From a checkpoint of a small sound classifier.
Model: log mel input, arch transformer, norm layernorm, num experts 32, layers 12, width 384.
Training: 6100 steps, batches of 64.
Data: trained on read English sentences (LibriTTS-R), 25.0 epochs.
Rows from block 8 of a small sound classifier, named by matrix and row number. Rows with one number belong to one neuron. Each number is 500 + 50 x the weight over its row's rms, rounded and kept within 0 to 999. All counts start at 0. Numbers have three digits each.
After each neuron's rows are labels from the 100 clips, of 14976, where the neuron reaches its highest value: "top examples" is what is common among them; "loudest" is the band of the loudest frequency at the time of the peak. Only what is clearly more common there than usual is listed. The data: read English sentences (LibriTTS-R).
# fc1: MLP up (model.blocks.8.mlp.fc1.weight, 768x384), inputs 154-230
# fc2: MLP down (model.blocks.8.mlp.fc2.weight, 384x768, transposed), outputs 154-230

fc1.533:504562446563458463399423540510527496508581510579489597442520559462509512492488438430513496522495461603538496497419504560466454458571529436511512512520586510433471505466505441497475441507584502453497544560445496494462510535538462560
fc2.533:509403521486563579573507493513473516461519538412478463493542478541540503484455515552541518493436656453544501465494439488500483504486486479416525417489419536568495512454486514573491448467486516439503488549494504448526588533466528441
top examples: voice: female
loudest: 500 to 1000 Hz

fc1.12:456565406503521534436473548579540509545514495551454532511534586456514505440500417415522485509495487520459511445446506619464410490533479380485590537413479485497502550528532514512476513570504519459477529544440517496496487510493442551
fc2.12:503515555545512564555512450518466499483457467442499476518530462485557532532473521543534480511458576536576509547490481494506509535542502492423479397522533448537533456494484513535461424407528522475498516506477502522477523523464533482
top examples: voice: female
loudest: 1000 to 2000 Hz

fc1.92:424498449408532555549489549509487494497405489509493502370546496527462498485455441537514552499481525544539468554512426531501431534533496456497548415440581509439454416515511478430482459539510521508545531507495503519574560567432491510
fc2.92:531422593507493515513527449537475506508504490478469495582518484500527505522471538483468502460475542482493503515472467480471507500528500474513508562496473568587519532486488494559442447476505442455491493548538463383479607480470543461
top examples: voice: female
loudest: 1000 to 2000 Hz

fc1.481:521568331509423490496460534493518481479538582593416508437501520543538522423470467536506537618562460544481457478523477522461436415505517459475527508460510510468472482511478484526393520483621557476463578566449508499506471520568429462
fc2.481:495497545541526506524517514510497472481458439457514514476504512517551474512502495524500506495468613489472536532453489496497448514531499488442523428519480546506544487490504516589506466504438553544513489498534505466459577506476506478
top examples: voice: female
loudest: 1000 to 2000 Hz

fc1.672:458524420473484581473477544517476518538457506618438480383502504484489535410490433502548522515578608447511487480500456526475356454529522444458538528476448490512462464492528511563470534461572559518445572585523455503482545533513436511
fc2.672:506524529472492513529533503536489508494463495477527541517505506537562509518495509521474489473525537538505498514461493485487489528595518509429484539546530529500526507477464495518483465454481525488514489536533491473482509468475513484
top examples: voice: female
loudest: 1000 to 2000 Hz

fc1.219:541475403480530579502444494583487510557460482575497562387517491472455519445458467435467492539547571583519485546497491534469465478484533435563558562470517498448533505510501523532427517484567523433484555563416601441501445481506432609
fc2.219:494495533477518514522529468517516511469474441496456495542495503556552511536467498531508517484464614424486511556532462522509472526512578455503515431498434531506493482466493475512517452455551566535506557490472489492490595521522463448
top examples: voice: female
loudest: 1000 to 2000 Hz

fc1.600:519445566556469567487564503487413514452395502497506511525471504473466517470481552541433467501656567523524490468510515431483455562499512558494498450467594422452550511517456480470439524488425514504573525468504484467459579544418496530
fc2.600:471452427470470526457496421550555454505534525566479540384471496500470474546509511517588518548485476503447470441489469517507458477418499471494461480435473569522466480531476515436463405484513576532510535483538477487443491426469489458
top examples: voice: male
loudest: 500 to 1000 Hz

fc1.697:459555410480484617530457518475496457457474487507529467413480525457490531438530470513484560497508522504508502463543453544504460489549521497452515464403470576507492390490515509476451577508571524567470540564532531455514515521464445494
fc2.697:506566549463528474496552463539481531551450488489501462555530511485540516537509524443506469491469491553482509614429522509483491494502490488464493521513539474510517508461495476557455425502507475512521557470508474478489523476542517481
top examples: voice: female
loudest: 500 to 1000 Hz

fc1.117:451561473450489548538455525481499495451492532493468549407520496491474538469505483501449477561439456537543475541515496546528388438515504477419521490441513510510549460582453504499463519584573513563422500525527480523522421489484407471
fc2.117:514508510504537522528534507513483525495459474491481450514516535500530482516514499452542532482508558508487533530466485504449438510509507500424550448510458482511515505471504507555488410474500545552497521474535505535474533475530512467
top examples: voice: female
loudest: 500 to 1000 Hz

fc1.364:526540504486496522423505519414451490534470495578576449522561572554503560515474471486484475513479469555514402549531453543506449502447589478449506515498552488478490579524487418528398536568579548598532495551563482465421600436565483521
fc2.364:489475464526487553469542402579528481495589519431450380588487447480476459535420492480607531511420600475555490458531462539472526476503500502512465543484491476500544460443489480586520470516524561484573531516457485557453449523482435482
top examples: voice: female
loudest: 500 to 1000 Hz

fc1.703:456491501412541633551462492515463580534486532538467528470518524480474503483466558479482482499521629538501395528530375589481433493515527469441555434476501464495413457509458532498429469562498481481499471578522556502477476471459486522
fc2.703:531523438453435514499507568568474525485495480458517610550477434573509507497542500487596518480507540513469514527556528538471561509528559508576457452481482482464458469487521452473529457613568641537588516457456505428456301477587565517
top examples: voice: male
loudest: 500 to 1000 Hz

fc1.445:483454377413488561455469518530518531520459506544440541458569531466468523449485420536547547471534513509480462454518445538454374496480465490425586472473499495478507441525517478528489529449593571492494515616493496484496588532534439501
fc2.445:483531528535546510516517448536506492510477506472506522512497513504547496533481494526511524480493564497505486528439497482514532500590480480443490565503535564523520532458486477564427487448480483507529511520570502456520528494468533491
top examples: voice: female
loudest: 1000 to 2000 Hz

fc1.192:485499512513466521508479496540442471560482498566466473440564521483450511440445437494531493513507511506511484483504498534503425449458496502397554474477604498400413407548473513462517427503583542513549524545508517541478471609469405534
fc2.192:483426484421501542489521481564499513460520557427468544550521484481545524496493511494533531496526564561512476486476455472440535521545500481465464566529457526563521554488478482611510421491469488393502495516529482450542603457414531451
top examples: voice: female
loudest: 500 to 1000 Hz